{
  "encoder_norm": "layernorm",
  "encoder_activation": "swiglu",
  "encoder_inner_norm": false,
  "encoder_width": 160,
  "beta2": 0.95,
  "shampoo_beta": 0.95,
  "warmup_steps": 80
}
Rows from block 2 of the encoder of a small image VQ-VAE, named by matrix and row number. Rows with one number belong to one neuron. Each number is 500 + 40 x the weight over its row's rms, rounded and kept within 0 to 999. All counts start at 0. Numbers have three digits each.
After each neuron's rows are labels from the 100 images, of 14976, where the neuron reaches its largest size: "top examples" is what is common among them. Only what is clearly more common there than usual is listed. The data: Sentinel-2 satellite tiles (TerraMesh).
# gate: MLP gate (encoder.blocks.2.mlp.gate.weight, 480x160), inputs 80-159
# fc1: MLP up (encoder.blocks.2.mlp.fc1.weight, 480x160), inputs 80-159
# fc2: MLP down (encoder.blocks.2.mlp.fc2.weight, 160x480, transposed), outputs 80-159

gate.384:528466455535526501431516494464564513452540507517469510481511498505514579455503529489500481506466528467486560559505525412492484510566537551525482444455533535514583563471588482463543497458565502555543519609501479466498550488561502509503534523
fc1.384:550601478518547479457497453500545432504527536587509422474493487432484460491528513496450492494521493490536531517506485509469557367535505565461526546523559480522511550539546554429498422505492553466531433478516515472441490508496453489562471545
fc2.384:499478525527490457534506454523464489554504512497482445505446468472529527492571537547539515465510475530489490497463531515490337492464550478471465536491485440482541477612468514444514502494464519528538484537440468597465523474474552458534475501
top examples: bare ground; main land cover: bare ground

gate.277:516514489522467463499521507481490508473458517495543518569480447521478616482529456537464544588413539520487522614540548527473486513441464461501494540440464490490485491473564533455502534507590529534538540515411506522532585536528496525499461470
fc1.277:489561518465512443486505469556511528537533501534520438464541490434509472562515488476433478556482529447555500526489461526482540370496575504397463543466493498597491459542482502444523427510539528463514464487510487512507484511494553481458454557
fc2.277:501481479519557535573536487460528422531476524507516499453483455477457487463518439517552488455496503486527489514499496472556427512481542446460462591464559425503462505577462541500469559489456472526610475517480488581515474482509515547583482503
top examples: bare ground; main land cover: rangeland

gate.393:588495462554474428536496496478470557469533492526468482533494455463532506501489463519497607481466476461486521535549544501479425484405456554428579477396535534475505511470496473500507505519535476511514457481456480490570530556512442471554461471
fc1.393:533465475522386486531515490441489456450538430411527555484525489551476529445466513521607537505486466551491483459485506511441436589489452478567483468498502539481503539437599517524517489451543414527464531474495501485500464581501510489508541545
fc2.393:507512426437570520510465497481514492544433508506439521418517548502504484527553418564465539432522525469490495491523538557495416486489592473467528524519511421478447466422485705520413537481445455521439508599516458440478547507516549506507551475
top examples: flooded vegetation

gate.450:476450535490466614520451526524488413503441439428554528499464477478464537487468546510503520479503486456502488530527611495493504552518481487583462522480464459459464504470520457560452522511436535505419547418524505478506517511546421529511508554
fc1.450:436484497536440497497460492567526566537601452431441525531517509469527469444499540504528556476504467528420497556509469479457473542490503504540523501473450537443485486438546543489506460487512437501446588452458480514520498549532505427540513553
fc2.450:461544457510497475556454510559472429468478540434538440487549508522555505468474468469471467529448485599552478464473475563499623517503478513491479457490490563453511510451534442543500479490485527508545503382447465524514472535513476451557440513
top examples: water; clouds; main land cover: water

gate.479:512452517478452451519501488507574569456528437485557450395550496571533480436479448498566540571456499457506503492521457517457486476527528538578497448452530492456446475438587395460493511474504478470541521493507499451527564510570485489489516505
fc1.479:475453466524492558511541513489464430467506473524468511497500549549556560482475557478540495475558504503455507600468524494568460521480483473526517526529479492498531516468457461592507511512532477497467529545480497526508531428435523537473513536
fc2.479:471481480500553480504470548502582479456537434516513503523549465523491482498443510518504497497495456519542477522452493521489692452521436456506505431491491564520495455418515581488445509560466483483448491546534547426507509561498495563482535490
top examples: clouds; snow or ice

gate.220:483441484512467476517462498522553508516483443465524485455529528544468509475436442476584549473494471552489521452549503464521476633441453469578489481513501477457498529458599491566437544478527451583509463510447539494513507504541524516484579498
fc1.220:487489477508516514465458497507563518484503411434485525504510457521480464453520496509534485425488497523470499498519509479476492534546454533441486462516500526485524525502547454566449487496565433513507519473523515520473495611488569496549567455
fc2.220:515471476474536520533482448447553421523480441485497467412489463443556501515442487533465522467499509485498426508480551550496551539497530503524498520455505486496460465473545706531478471509477483587549486617451490477530450539542536492556476519
top examples: main land cover: crops

gate.10:535500436509572532536509542467530475434527476468506505475513470534535566449550480529488531472505507498458596521526506464477464593500524510602509438509493542447462566482589425505554535496457495593481532585412481521514540543510507445491537505
fc1.10:427394491507454546541500484502474486514479416417476569494486562515514550481460494503521508483497514492455472499514573525486497594504464484571521508510480522457518405445498429591530569505508472520468548517483488509535479488467490584468538472
fc2.10:473524526466570506510522510487494525465536516539529537488500521509514500519461461472454469492499509511526580498502462495464544579495469520503491471441508558564464541462487382537450502515542512439418468508598503494567498542521492508456564493
top examples: bare ground

gate.285:474536489483482491525495496484502502445545538541503447537502515480556576490423485545471402534462512513503548517629499526514488454521467524479516475471495580523479482535489590475501445530517519520494501468541560419482558545485517481520392478
fc1.285:520550501473600474505467520516508528488481555542481418501502475459488483602547515515430479518506476531502461501480511476521483362537512525444526526478471475553494500572427461438484481539452545456554511465451516449528463428504510460477434531
fc2.285:467453487526466511573469524538487503471517524497566475428531454479554504499447521483484500508498449583566547544517508511501568463507485454545505450520505548573529496590485378496477489508496579551463492427505502528546425508504469509533438523
top examples: main land cover: water

gate.140:551476490518473439468495513537540560510560420497499500470537499527568489443409504484460610484459488483443467474523452477558546412514454501502454472485493526463421506480570541459496462462475517489514517416463524450492501542586502508437514504
fc1.140:497537479542529534441530476541535562507453492527519435516451530481480488478407460523476549488466531492547474508495464530453543450527494530405489456480470463479434539571500535449477533500440573482479469431509519431502448465521479470497544542
fc2.140:466516537505448506520504497500458500520464550486462477487430556485476535465531482476526513491560559470504546482492513472540353568461488558455535504551533376487517503581443395515524481473491491478496513471508451584468527484513498397522452493
top examples: trees; main land cover: trees; clouds

gate.6:543477452473518516514556373462479510506457444544532470475535453524533507497524443545502488451520534467526496459507530493444486587473513443507493501457504535521500477514486507532493548451564443591495421460453522523501540536516555540437497481
fc1.6:517497480471456553471495457461491487539492449416503512512484460539533501440514467532538517456515485499492483515523536540457426630451522496508491465484519512468543471424538493525556545459507440543438457479472467501478594549503470570474561537
fc2.6:569550465493527557465462492496559470546484493511447548456517538493457443510516490568524546484459520466520464485484422480508441511491540488511455486513541432511483494488457675468474532507526502512514537658497476504463466537489514495518537556
top examples: main land cover: trees; flooded vegetation

gate.429:534510549504548487556565452451519465451472428489521556474482548490526574568463506492468532498531488570516548556550491460427479544503504572511491462521518545463465462419591504534450494442528451520549437465556475428477436483573452520521557530
fc1.429:490532490463537449548504501538485542436477564574468446549456477519501501499507464539494491497524485492563444511461457506631447427498471471478483543514507495552530454552420453527518497558528540549489458543540524530506543447449483460462442449
fc2.429:499537465501484482498490491475525484627500536502436498485555478570516492517588478567486438517476443484476492512515512436496364557538522482500533591540485499523514511505473314541508512478538468511503478415571522624506425470492521444505550472
top examples: water; snow or ice; main land cover: water

gate.354:470519410480469474488482486555519476526478472470475448498460537458513514552471453510566514586585491462456494464555437542501474475515516516515486546565489493490510551562520475542535499492566493508565447575434516403491531485517526477453464491
fc1.354:471555449494528540444493473531548458510475531505457488530489429487484508572519451543501435627514503474468473511484532511497585556537469501533508484498502465506486505496493544488519441468510419557531451472534512476476557444466410500513497513
fc2.354:460495574485488511506495436484467542505520450533484513523531493548448460445454505492495562495506470497571530530469542529523440481457561528481527440529477431478436557545466441454509549505518497397505547411454419579555568543475500502508469469
top examples: water; built area

gate.15:460424496498504499504548532456480507514462435487481502572508502533568568483514485499494566462479496495484541597527560505572420587497506445539511459472467506501543487419454417485515547561541495565467533492492495522552553489443524517485510484
fc1.15:459461475530522492513492492478513590440479470495477549484501478508494548464483418483456583465404526466461573531531489449462516444547506539522507431455522489516467541441580493492489502462557503457520538542534471499509541520488507504499507500
fc2.15:467544480491503489475490506459499628459540521494506528490543544521458487505421459488495516554478514498474428480490480481497597462491484488530493444497470502522474523435532442547507459496555501567467451522573527433530532468502443544381531486
top examples: bare ground; main land cover: bare ground

gate.247:457452450497480506511464465507518558498467531485524498473499476403545378502519506551483510565565503454500463598532501524474509550411493460547500456472458505460491546508449518477508532540542483559484531531487499540536495591536478464494464527
fc1.247:512445469494452465506516467487535537563448448481517483429546428485616511497489388558520580502540503477536484553529553489420463546429467467521495482513451526479520512467499519509537521499526460517519502533524439546507476567511439529459503523
fc2.247:548526482524526557395511562495478511501443536491455498469497474505393507544510517552566517480439508497482482420513470477491475434540524508529501467503554443462467528415505645459443466504483434520532517531518494498535511466500505446478578559
top examples: crops; main land cover: crops

gate.67:517519502519557501503472508568509559543453462536475454539515501441501505499473541461499602506522517488483471544524504499493423510555542438514497548463442615595505541529462462458563495510526574532521449474557487422497490463487500491473434538
fc1.67:490554476499592510495519496471446527468470519565498438489449524500483496438530488480483452479506529487550510508492519486471547487495544501357542534446540509527455510532470482465479497515523507459531516495534511487482508492460535484517429468
fc2.67:505505496507562471471607533464430514478526464524469474501433537552514463488506515489550521422504472520408528553492505429481474537510514474474515555483520471472507552490489563474583509498622492483500556601506527451517477463461535483533488493
top examples: main land cover: trees; clouds

gate.398:496461512534394493514444457445535480473492433445523567504533438522448527426488476440499527516475507472507519514530448485483518495471540560542502441561552497431518473487660518554492514496518511516505458479503481448434433496512521498549544508
fc1.398:507542520442545502409540521536479495534502529501501501490555526520557451529595450562510491452514457542553492514453479522475505442504534555445499501499585520497586531504461432468493553510520568500572488563398458502478548502436498545464439480
fc2.398:467452515517411483464413550547547548489501527537515564495515534520475504460427454480543525577496498479521505444488455517562475484555410534497512506484580486518538511521529489487534443475560562486434424606500510540500539534493418461424443503
top examples: water; main land cover: water; clouds

gate.258:487490505553579451504472421442629497379534471543477445449503489494480527512479494487492499485485483435486499477488479515429556478489560537503399577545523498513431493495573460483421487453512443506514491469555518525460393518531524500503483493
fc1.258:455515455435476478567503502530430463472478524491464572542485502506474431492461511465545495438547558501486468488500486495498433586553498361512540514525496481473548437479466523538457544504481431511475581468417494531505517524489518476494548491
fc2.258:531582477525446480543570485520433460549506519485494466439499511473480458523578457504516476455555488482434511520468482501461405533522552467499482521522517419520558458485431645458504505545474505444521513560471480509454484494467521445490512509
top examples: built area

gate.243:509532540445506438448490495468542490489516511544472517489511427487490478445529563484474541490504496520487472598459519484475570464580535495495538519516495466500422487482485495466434524516437449511516510444476544479460444497552496477518534493
fc1.243:514428457450463553520495571542456511502477536474486493497549579532511560487523474485549476547507504478576462502534533556479493549476439523484459478503476504493564501480453456540533442503546512521499452557466511483580482431479449503535519484
fc2.243:485493434476520502456519534502505536517541463528504517558532409457512499468470508508449500572467474541456472532505515517474695463479470522468497441455490562457449477402570451481528497520509498448451501475496515427515525564501515569512515475
top examples: built area; crops

gate.455:500500481507574542458499521443474564502567505493478530511495482498525589527462414508561590522454498505513502568514513528586452489471526531472529440490510484464550560534510445502497550484546522532475500437434490514539563546500493416511551557
fc1.455:504505472522416454470425534545478558447565453558453474542527524424492503489516534460449475503503482433502496506545512536462544481525500484478486558437495541459454473534505512442574505455506491442529499469545493444439541455510509517509467479
fc2.455:544569475548361487500542512489523515445552491505468455465535507447503454443521510482499510494533458526420493472455441539458580472493473524504479498464499461463546474438470670455539499493545460516577561607508490444441517499480509468480490464
top examples: crops; main land cover: rangeland

gate.123:489502461521501470563548558451479550481473534496471572577478452483535533522499472537491530490455450500480517593504508502544451572475529497502512494477452553462562470427455481483495563541518511494452550494452497558546529495516492531515470459
fc1.123:544495573463500498464498468542538470523540499447500488479512502520394403538534511471507505509505483486502468444512505499436518511417466513467463516554469471505487445529514513482537471494500490425493491448513577459477410484515511461501511563
fc2.123:507439492508552472582494458527492387557472496496517462501488485455447496484548521549511455459489471518513514460489524502520505543419541454477514536455514543430523471501438517452462525496485515428464518407439492550503488488501554485565531504
top examples: bare ground; main land cover: bare ground

gate.118:496520512519479500466494527526476454502477480509446504448461473516498506497454526507485563458499564402462556529538529483490493536505417471557524473508510472537479475438489511530573585445600525497544530499551535476513542526450476494541469531
fc1.118:477462525534465528480469546503551551494570473436486477524490517450572544465576524501453480551428457518543495471555467521467578474496531524498484473477497555464442487499538523501560444488485558508538523471465491502491430452467485463452472481
fc2.118:570549436520434497475550524565524467520562535485442500459484484416545507443522529564480497555433496496492474567553506514542528470563473524472509492532458583531531566438470450532581495384569526542488474457462525495510432441452502531515504553
top examples: trees; clouds; main land cover: trees

gate.27:507535493488575465518528544487483469516541523584556460491483460489567521548575565521412514520494526501573503458486510537515497391479490492435499482495491470492475581529476517403516449503537572529464519500544531508463550471491467448473415481
fc1.27:488532493453574453470496485448476531456507548529487472508531429493552516520578482549458532505436453511566477532454466511486503388445472473559472471439533503552446457448537476492609493477556534528508469542561447513490497531538505525513448524
fc2.27:471508500566481430452481470510530496454479527512426488451497510497456546481431518516514531457591519439462499529455491514470409487503550450499514551524480425535546482564459639466543489513475489550523479613439497583520523505534515487495456514
top examples: main land cover: rangeland

gate.328:508504432512427535519467489488537488524543414420481547516487522549502570460465492510598504462548512521455542489519514529517447616443460507537498442544480514476561504444577520539551519453541484571453464498493481512473506534466522520538521531
fc1.328:516519481493494494461496572474500541509476584497504513524543487478508426552547461467515445516492509559473468521462471484526500503555580495541487513500481450538504456539516466499444516519508463497532488550493482528507459457431500447484516458
fc2.328:432484516555473478570466512503460527450517512513548464471513497529584532479494511453477451464497478554576550515527504505483486473482499517482491486529477559540562523636501326481487479494498563501469489459511474523511478522503476447529425560
top examples: water; main land cover: water

gate.470:465459498522545450529488492451450502516525552513548447510495432412505474521468521476410534540565498522560494513524477488555459472486516443421538515452452477575521504539407500408467478546498490544530471479481510537500466507487435462487385508
fc1.470:507449467546577427433531475445452480543512510531481473477543420424533477521480491480452457502446505507525501485473510511536512409487521479446522506469485445514530569552434511444542495484455515485539490478452493547498580492501458421482404490
fc2.470:470473501494470541479478517490582487452512494544508551538486467487491492462488550461494491538404489493589552556497502519538482475423548489539495388547506544529565514553504613512498479567523470522450487574515450437506454462568529593508500498
top examples: main land cover: snow or ice

gate.36:468530480575517463514418484436440469572516469486488542488497553510547518509551527535488548483497504450467480492469478539463500554517518487461526595562493512535531529466564521529488530524455447554567493412437523588590522580469520578586529472
fc1.36:524469462548575448514523547525487480523484514557524478496471529523579532539572502486429535498524488520495499478540549492506484487491522465465471516486474528511468537514376570450486554504537587511444528489518509543508531482497517465467424513
fc2.36:441496525546530532511497550531518513517518493534486466453487495505519520530524439531570487468526487559487498491494437530529427467491510501479480452463455434432529503504464630490548523470565533561502567638537479521449528564466526379483505451
top examples: clouds

gate.48:512494448545501569534471458490498533535514503447548485490462481543494533542499556470442546515503438497511568540520514516479474486552462420478480496424493570605595515549502487443563477507474545460503477452412502556484544577572488443561498544
fc1.48:490521538469581435507503491552524521564487596627517469490514458465554531524500495478416461535449543457524452511515535492530501419486583482489488550491506482534441496509425494477481519529470565485545485481559504452523484413451500461457446455
fc2.48:462517473518415511472514534487481543442484514481591558503504448473484550470532517455497499504438518472500488498556504461439546498527437523552466517485439548447518488556515386501552431498473493449533480371510513547541473520467491470483477462
top examples: main land cover: trees

gate.212:501462474577519521524438488529489442500456439444525491495573470504510487415528487454518475503565462504520499540494525461469469583529540530438477534540557465518509443492505454550527472446505489483528520517536519518454464572523510519513491488
fc1.212:509512509460562522518491543492437424484470470445523486519547509525504498449466496497530426434530473509478449547434584491489440577506479500490560585571467473492512450466529436541492465500509529477495546512449531467499483464455496554455499498
fc2.212:559581507457503472480466459486494542486565481519442478524529448501516513507539444538499540503458527477495473510521489507507569496505555546478494455481498469455536480457496591458500525527491528554505517494383582483536516465413561546491481508
top examples: water; main land cover: water; clouds

gate.47:549499483555491545476428564549562445504500470511521483500483521499556483503444523510543503501517438466462510450487484456527460497494468513611452458545525514506546488476544440525485552478528509478518555560556515502498545486490447500489535553
fc1.47:414489530470476491543532488482529545579506524503535543484495518454502512498428454517545560466481504443437537548474533495510513523483473445514503469504426530488529540466443540462537516530476487543463552485387508523583549576441511500531544457
fc2.47:521517520466527529594444547489544490536484525486542489549441488477547549469502478503529470556479510438524484491522494445571544564496426516464488429495490524495499491466540403494490486526485615493537432363414493479549522563474488561563480499
top examples: clouds

gate.132:564479530513558490487561495494549521479466485503468494491496444498539489532498502435553481480503473477523481465503486498551522467467521479470575521463493522528546495612486431395527444509475555471496489501492519452544479447542478524396461494
fc1.132:507484497520604445491503442439514527511468540508449487450455525447553556474460511423437514490492499499558466482465444462560504439476470531430440460540488489593477476516417538489489484489544527480514523518538496549516484449514466452528505474
fc2.132:501505531539517491442508513489522507532474444486530496535472561460515446488482542511512478478490539524477506470524562511413371500485437532429480523441550451462515503573554323505531499478467487452471486480586510555518527547540520424553548526
top examples: snow or ice; main land cover: snow or ice

gate.194:474546572524566537514513537412581477479441512542438545551463494522495535480472533490506517485469498525527538511590565534527499446459527476501438481447454533573508492515533496454468507456482540499482480499476504498537524484478510503511541520
fc1.194:505476507526456467538495502425493446484568454426522536533557510614503500504546538513535531505551496484467466436507497502511457557466480506624529461439529488484531486456529508518496529493453474471516503526542496472545524450507447526467498451
fc2.194:469472426492462492527475540471502529518482463521507487516502489525501516470511538453494545531525490491444551516487543489444664455566446532497564467521482514438507521458515532497531519523507532415429491517429537467496521466507448536405502532
top examples: main land cover: rangeland

gate.262:442471490490521478517513492516506516448467527557538450484428526449529436519543533550425528512534485464507545532532503581495506444486589492499491558462518503539602550567397435433524521517468530491530488569468507571464568492464514457517430477
fc1.262:465520469526385496515517551531447512481567476468487519543523559572468498546517528488553448423470480525452523454478545463510495556552503473529498422453490532419508494450489477566496540513487492542480548427489489518507495510436511542508520445
fc2.262:506524493506507493511531466486497441541416530500499459483538509472541455471574475556540499441549466481467505476500524459455495454513549477513487570493493432510473505456441696466495548549500482520502484673467524450451479491493544479516446474
top examples: flooded vegetation

gate.329:528526458434482555453479521559495470503566497529429479484437437522475461491427426485502532536567517471524477496465481491508487498510449476602414515481424471515492503474517494435572545516579464479552478517524492487486516537504517488437531498
fc1.329:514490530464541479569482508532414536504531564531489504492498418491545452506437506532433508492494425560505499544538577476474473497529454447465500467440484475498474430443412470522512530498514535540529553493499497549530500560545470522508523510
fc2.329:530511442528478496524436450405529494530479446478472566507481439500541471519520458515426489569447496482520508488490506591526593464442496506462424489506503564381492492418594532503518542567504518483521493381526513451447515490480493561498534507
top examples: main land cover: trees; clouds

gate.400:517534444481584507537544485465525527480517530570498471478496514472520510483558507517404540469405508485503476523523475518438504450518576578433487526465448514538492488523457491419529437501517448454475535448515483463503450510523536467558521484
fc1.400:558497512503483499547493525516551431425436420490525525563525480479454443510504536471499433534495497511549467468499488507519438521435450483505461518538533472528550467543523489542466534547543487524469490528535419591470462504445567482534492457
fc2.400:531511534551497501495543513509489450508495501520418510523460535451494521495530488500507535501552503451481547522475540490447278494504513519517554572507478422552502498553435546483509492488525463495511550600480475528503482480524544455517452438
top examples: snow or ice; main land cover: snow or ice

gate.117:451590414534497566429508458479524486445539527501506433505495485556457564438556431503545471502560456559500504515533485484508495528565534478530439521564549422542513487494550447500529459509497519523532464530450470528530510589568498488495554476
fc1.117:426474517525472540499541488567517477532471427552526498524446562485623466448503478567566508548521453411440463521550469463566461474512536482518499457478504489430478644486463518517466522491506454594513486459553499459522507511518506448512482519
fc2.117:405473466482471443498564496479496425511436503498497465472517513560546463605458549533530530519465576513458445517526503459501446557484498497515556477452524480410532493541456634484549494514436414554570512521519485484464443501487478474565484512
top examples: clouds

gate.434:496482522485559475386495523474487511541510490485482463501476480449474580502487476451551573570486546398467578543460554526442490463477555544464470542457516581520441494555542476413518471459469478494572524453508523518525558532467500482462453490
fc1.434:494441540528568494524552496475520455496480468473524491484513540504468561521433500536529509424445468563538472479494494492481508552532480573480500484523564513553497530583519472468501532469475551494570484569503495551499479530536582523489534512
fc2.434:485428483506649527549538525492461470525480456478485492520507488506495536432500568495527523455481527511541548509523547448497429491504493496465488521532570487581534528577537550485530561498492487501505495613560527518560424520532581523531544467
top examples: snow or ice; main land cover: snow or ice; flooded vegetation

gate.160:515502470479476532475445494453502511526435434417487576522525457500545502467446416479598526468492495498574441479482479496442475527528453453488504486516520492496532474448534490539541527552458513495494480484524495478574550511493416437500458551
fc1.160:515560458468557443552470480503464587456531502573472472447460504452482570550531521500442496500526470527450473477462544523483563445489504530526489503450537527514480501513477545426437456469530521499525542543486522515497507449521455487483506494
fc2.160:499502543483502514526465550478530466511523446512537514461527482522525485513526521514494506527478507517580522478509501531446524499506385481427468515459483595515488518565535354472454452454465498522497439417549507494484540421507445472594531580
top examples: trees; main land cover: trees

gate.274:488460478566521471530550513490537484503523535492435546498540552475519500491464486494496542435468480442453481559497461498497482559479528432587523472428424502487522469406429498546476549484499499493475585534486490520507546475505510525489548465
fc1.274:432430474542450490486587543501522540517519494464499555542505473472548571429449475481612562519468484524505564530542517471487460570525520513530502469496463549514493541447460439526534613492571491469535557533505474569519533525481538562507487556
fc2.274:487544479482488528466489539441551589439525538514518554558588469565489511543486487488512543590525522528481432509530500499525561481541478529535486479447472500593422519480517443568517511521489482537497499580602522431517482529496464531421515510
top examples: bare ground; main land cover: bare ground

gate.94:504492502484480499447475481494509484483479535455514495555554616495478541504488547545549490508507484536469518534533588515502442470513495531519401558400566511422440460480556524521523484422487473449498433493521526531520517532516527497497539538
fc1.94:489484502416491511485474586493500524432480530509394487532468507448589545466504462509492540532538470456462502491503531485542580487531553523485507410485491520493461459495448486512565503552620436477534482543514531385535520493491464591481422482
fc2.94:447501447529413457452537582463557536511534526546489510531527475463510548476437473460499511545509489551431460471512440511482609420448502526518494449456472565568460447469590476465583475519554496500502457485434554400518513533502489470546498480
top examples: trees; clouds; main land cover: trees

gate.255:441521457456508482508611511474509438465461516505517462434470505525440438506493595550464443522493524450460535468495524511582472512447545450536482505518506551502582506502508493471531549515453438472420500543536478549530532461496516445463524520
fc1.255:467519474560551519479540476546476476491459554522484488434485515504508452487505479553494527571575517517529503510459609471456532482514512486446527509509496521514524572478423518524489486501539491508423514453485474476521512420529495631561529524
fc2.255:536501484473537491533395526466510495503549444455466532473506499537531541457490513444466500444521510487558541527531513557500495506410483586460506509453509549524479397490539466460479477484479599508547526471528518438478530550525521503604516454
top examples: main land cover: water

gate.372:552447526504439502455508506450505504522456482431507499502510478479444597487452489463577512563525514455467510529500590492510515567457519488558515507472468490429465504429461563577515513486472466503474515439432562480542554495506459547454608547
fc1.372:543551579503549477467524500493539426541580545499536486516467526510510511513558490477390512495505411490480477570472524482467501412465471516467491503479525523524544451462471389445468474484512520472473483567504551550460485537502545428599465470
fc2.372:503503507477506486544506509450497486460471489492507485543451449490530518443528535450471447503406479482549477450462545595516665533465462506516472481450446585508493496475509376513530488527521527514500512360484548473488497534516530536507533503
top examples: trees; main land cover: trees

gate.40:503525539435510453501453484458480569512464547501512461440443493448506489544527525480550475486455487512561551505551550494509522375539541400465535535458463514478432502520489476498510476510437560511525517448450545537393506500467548448441491472
fc1.40:556496468469519472526488529563482512535494540441468489477489589507488504466481476501450472515530499452442520486424488543496557490475497540629494502511477489473535454447569560500531503465489460492558473524568530454570543561527457573511417446
fc2.40:537528492466499522550399497513547521451552466563535482628585461493464515436588554501489450508517473572463449480454502524516584482513493535522463503468510563524526510495510457445509520560519530502464510539456526449480483481465414517491495486
top examples: clouds; main land cover: water

gate.82:597534521536567460492479496453484526493498572574556503495566470439538516568549497562429490570507476546498493534502520473546530414483589465409530516506512481528535511551440473397517529521488494546500474439457464552540505491482473460480443521
fc1.82:476545517534565590518532490405495457533501484515471435479469499487505488477508539499410545425457518446502527458493481480552536409548474566450469516485464511522449501521484510453501459448490612480490441569583496459478426490466474528551520493
fc2.82:456545548511484514508481558568473516553542480483508447544436497529491513562537543514535439475529512523478459501510515475498483477522469517487516495456451519539471506612519230505535492452560499477499483387469503609557477501496515438507540482
top examples: crops; built area; main land cover: crops

gate.77:546563477545543450549480556490514469489558504504504485535553435563497446422525452529463474484443451535491458435384472445477531409516522527554426463486539483525479556519559472476540456534503526425467453491533446418508514514528424469550470530
fc1.77:463504531515448529484495502464515507527512521521485538492481536526480523561475469483635514468534507549434526578544480491581466604532491447533536497527451515505536486488471468569517505528485408503542533495440521497506493507464587518523545475
fc2.77:589538516481563542578483517472546459511523442478556524527556461548612479447555499480445461488473498531552509448506503506513539488500502539482441507522552547512490474500533449529471534514493554459447502423542506482551475467528504558550561539
top examples: main land cover: rangeland

gate.197:548507539558565516481480515494537533486520527526550443476486492447475461494552518484433481508509522525503571550539497485497525385510556452469557545501538510523400514586521498446490443562531469462530564461526537444473517481561467470486460495
fc1.197:473487475482479487521499502508538510462493467532520561542462466578548447503483459519554480470508510498562516542486457451463491572482465503527467406489456493403523464471514429551528529484505498493462493503485484472552484538467506497523582523
fc2.197:456502505511512481485582550488487471421552495521523493507498523519481576527474461451510512502492533509444410569508554534482623471486502470483513488522417577455444540454535475487528482520545486518512513400462526492535484529461498443496539442
top examples: main land cover: rangeland

gate.452:511538464563573468541481506488522426425460469442552524570493444460421503543477550503502434446460486552517520475434469585489499457579468514483487463413474474510546531501557497539453546479531520532476456516484486560482516535508444526471499513
fc1.452:421522501446470553466489545561525491482500435446501545473507489453454590521485515560484520488537504474534476493560475498530534544489488417569487533570457518423587477489529443571518561542463529520487467512468462528497520493524491520471550470
fc2.452:617476504497519549564465511512510481535491519490451487532492534564522489507562532474472446430490529499477542479466470404490389514537492515490511524523535502480501528532453512524419543518467443456502529600592447522449453476532512498478521542
top examples: clouds

gate.352:569496502549546501533469512471437464428526461462510450513534539486448552494476483487495496491460492501518506483501492480463487467583531479555409481515477520538454455506479457598542542528537485529547549541559533501536505563485540541539456444
fc1.352:492484516551533523549509486529457507554532517558456501476441564543402498562396439543540555493530536540432532470475518528521458497485499519537449510508524494504494522465573491517428474463517463524411542486584558454496502435463485527514513480
fc2.352:469509448467510454574535508502433474509521524472490521411525501579495469608486525560504452472517454451472459459496585436537515519480570466511436522506512519471504518494551448512444468493485501505429454458482517491487532486508465512435529568
top examples: built area; crops; main land cover: crops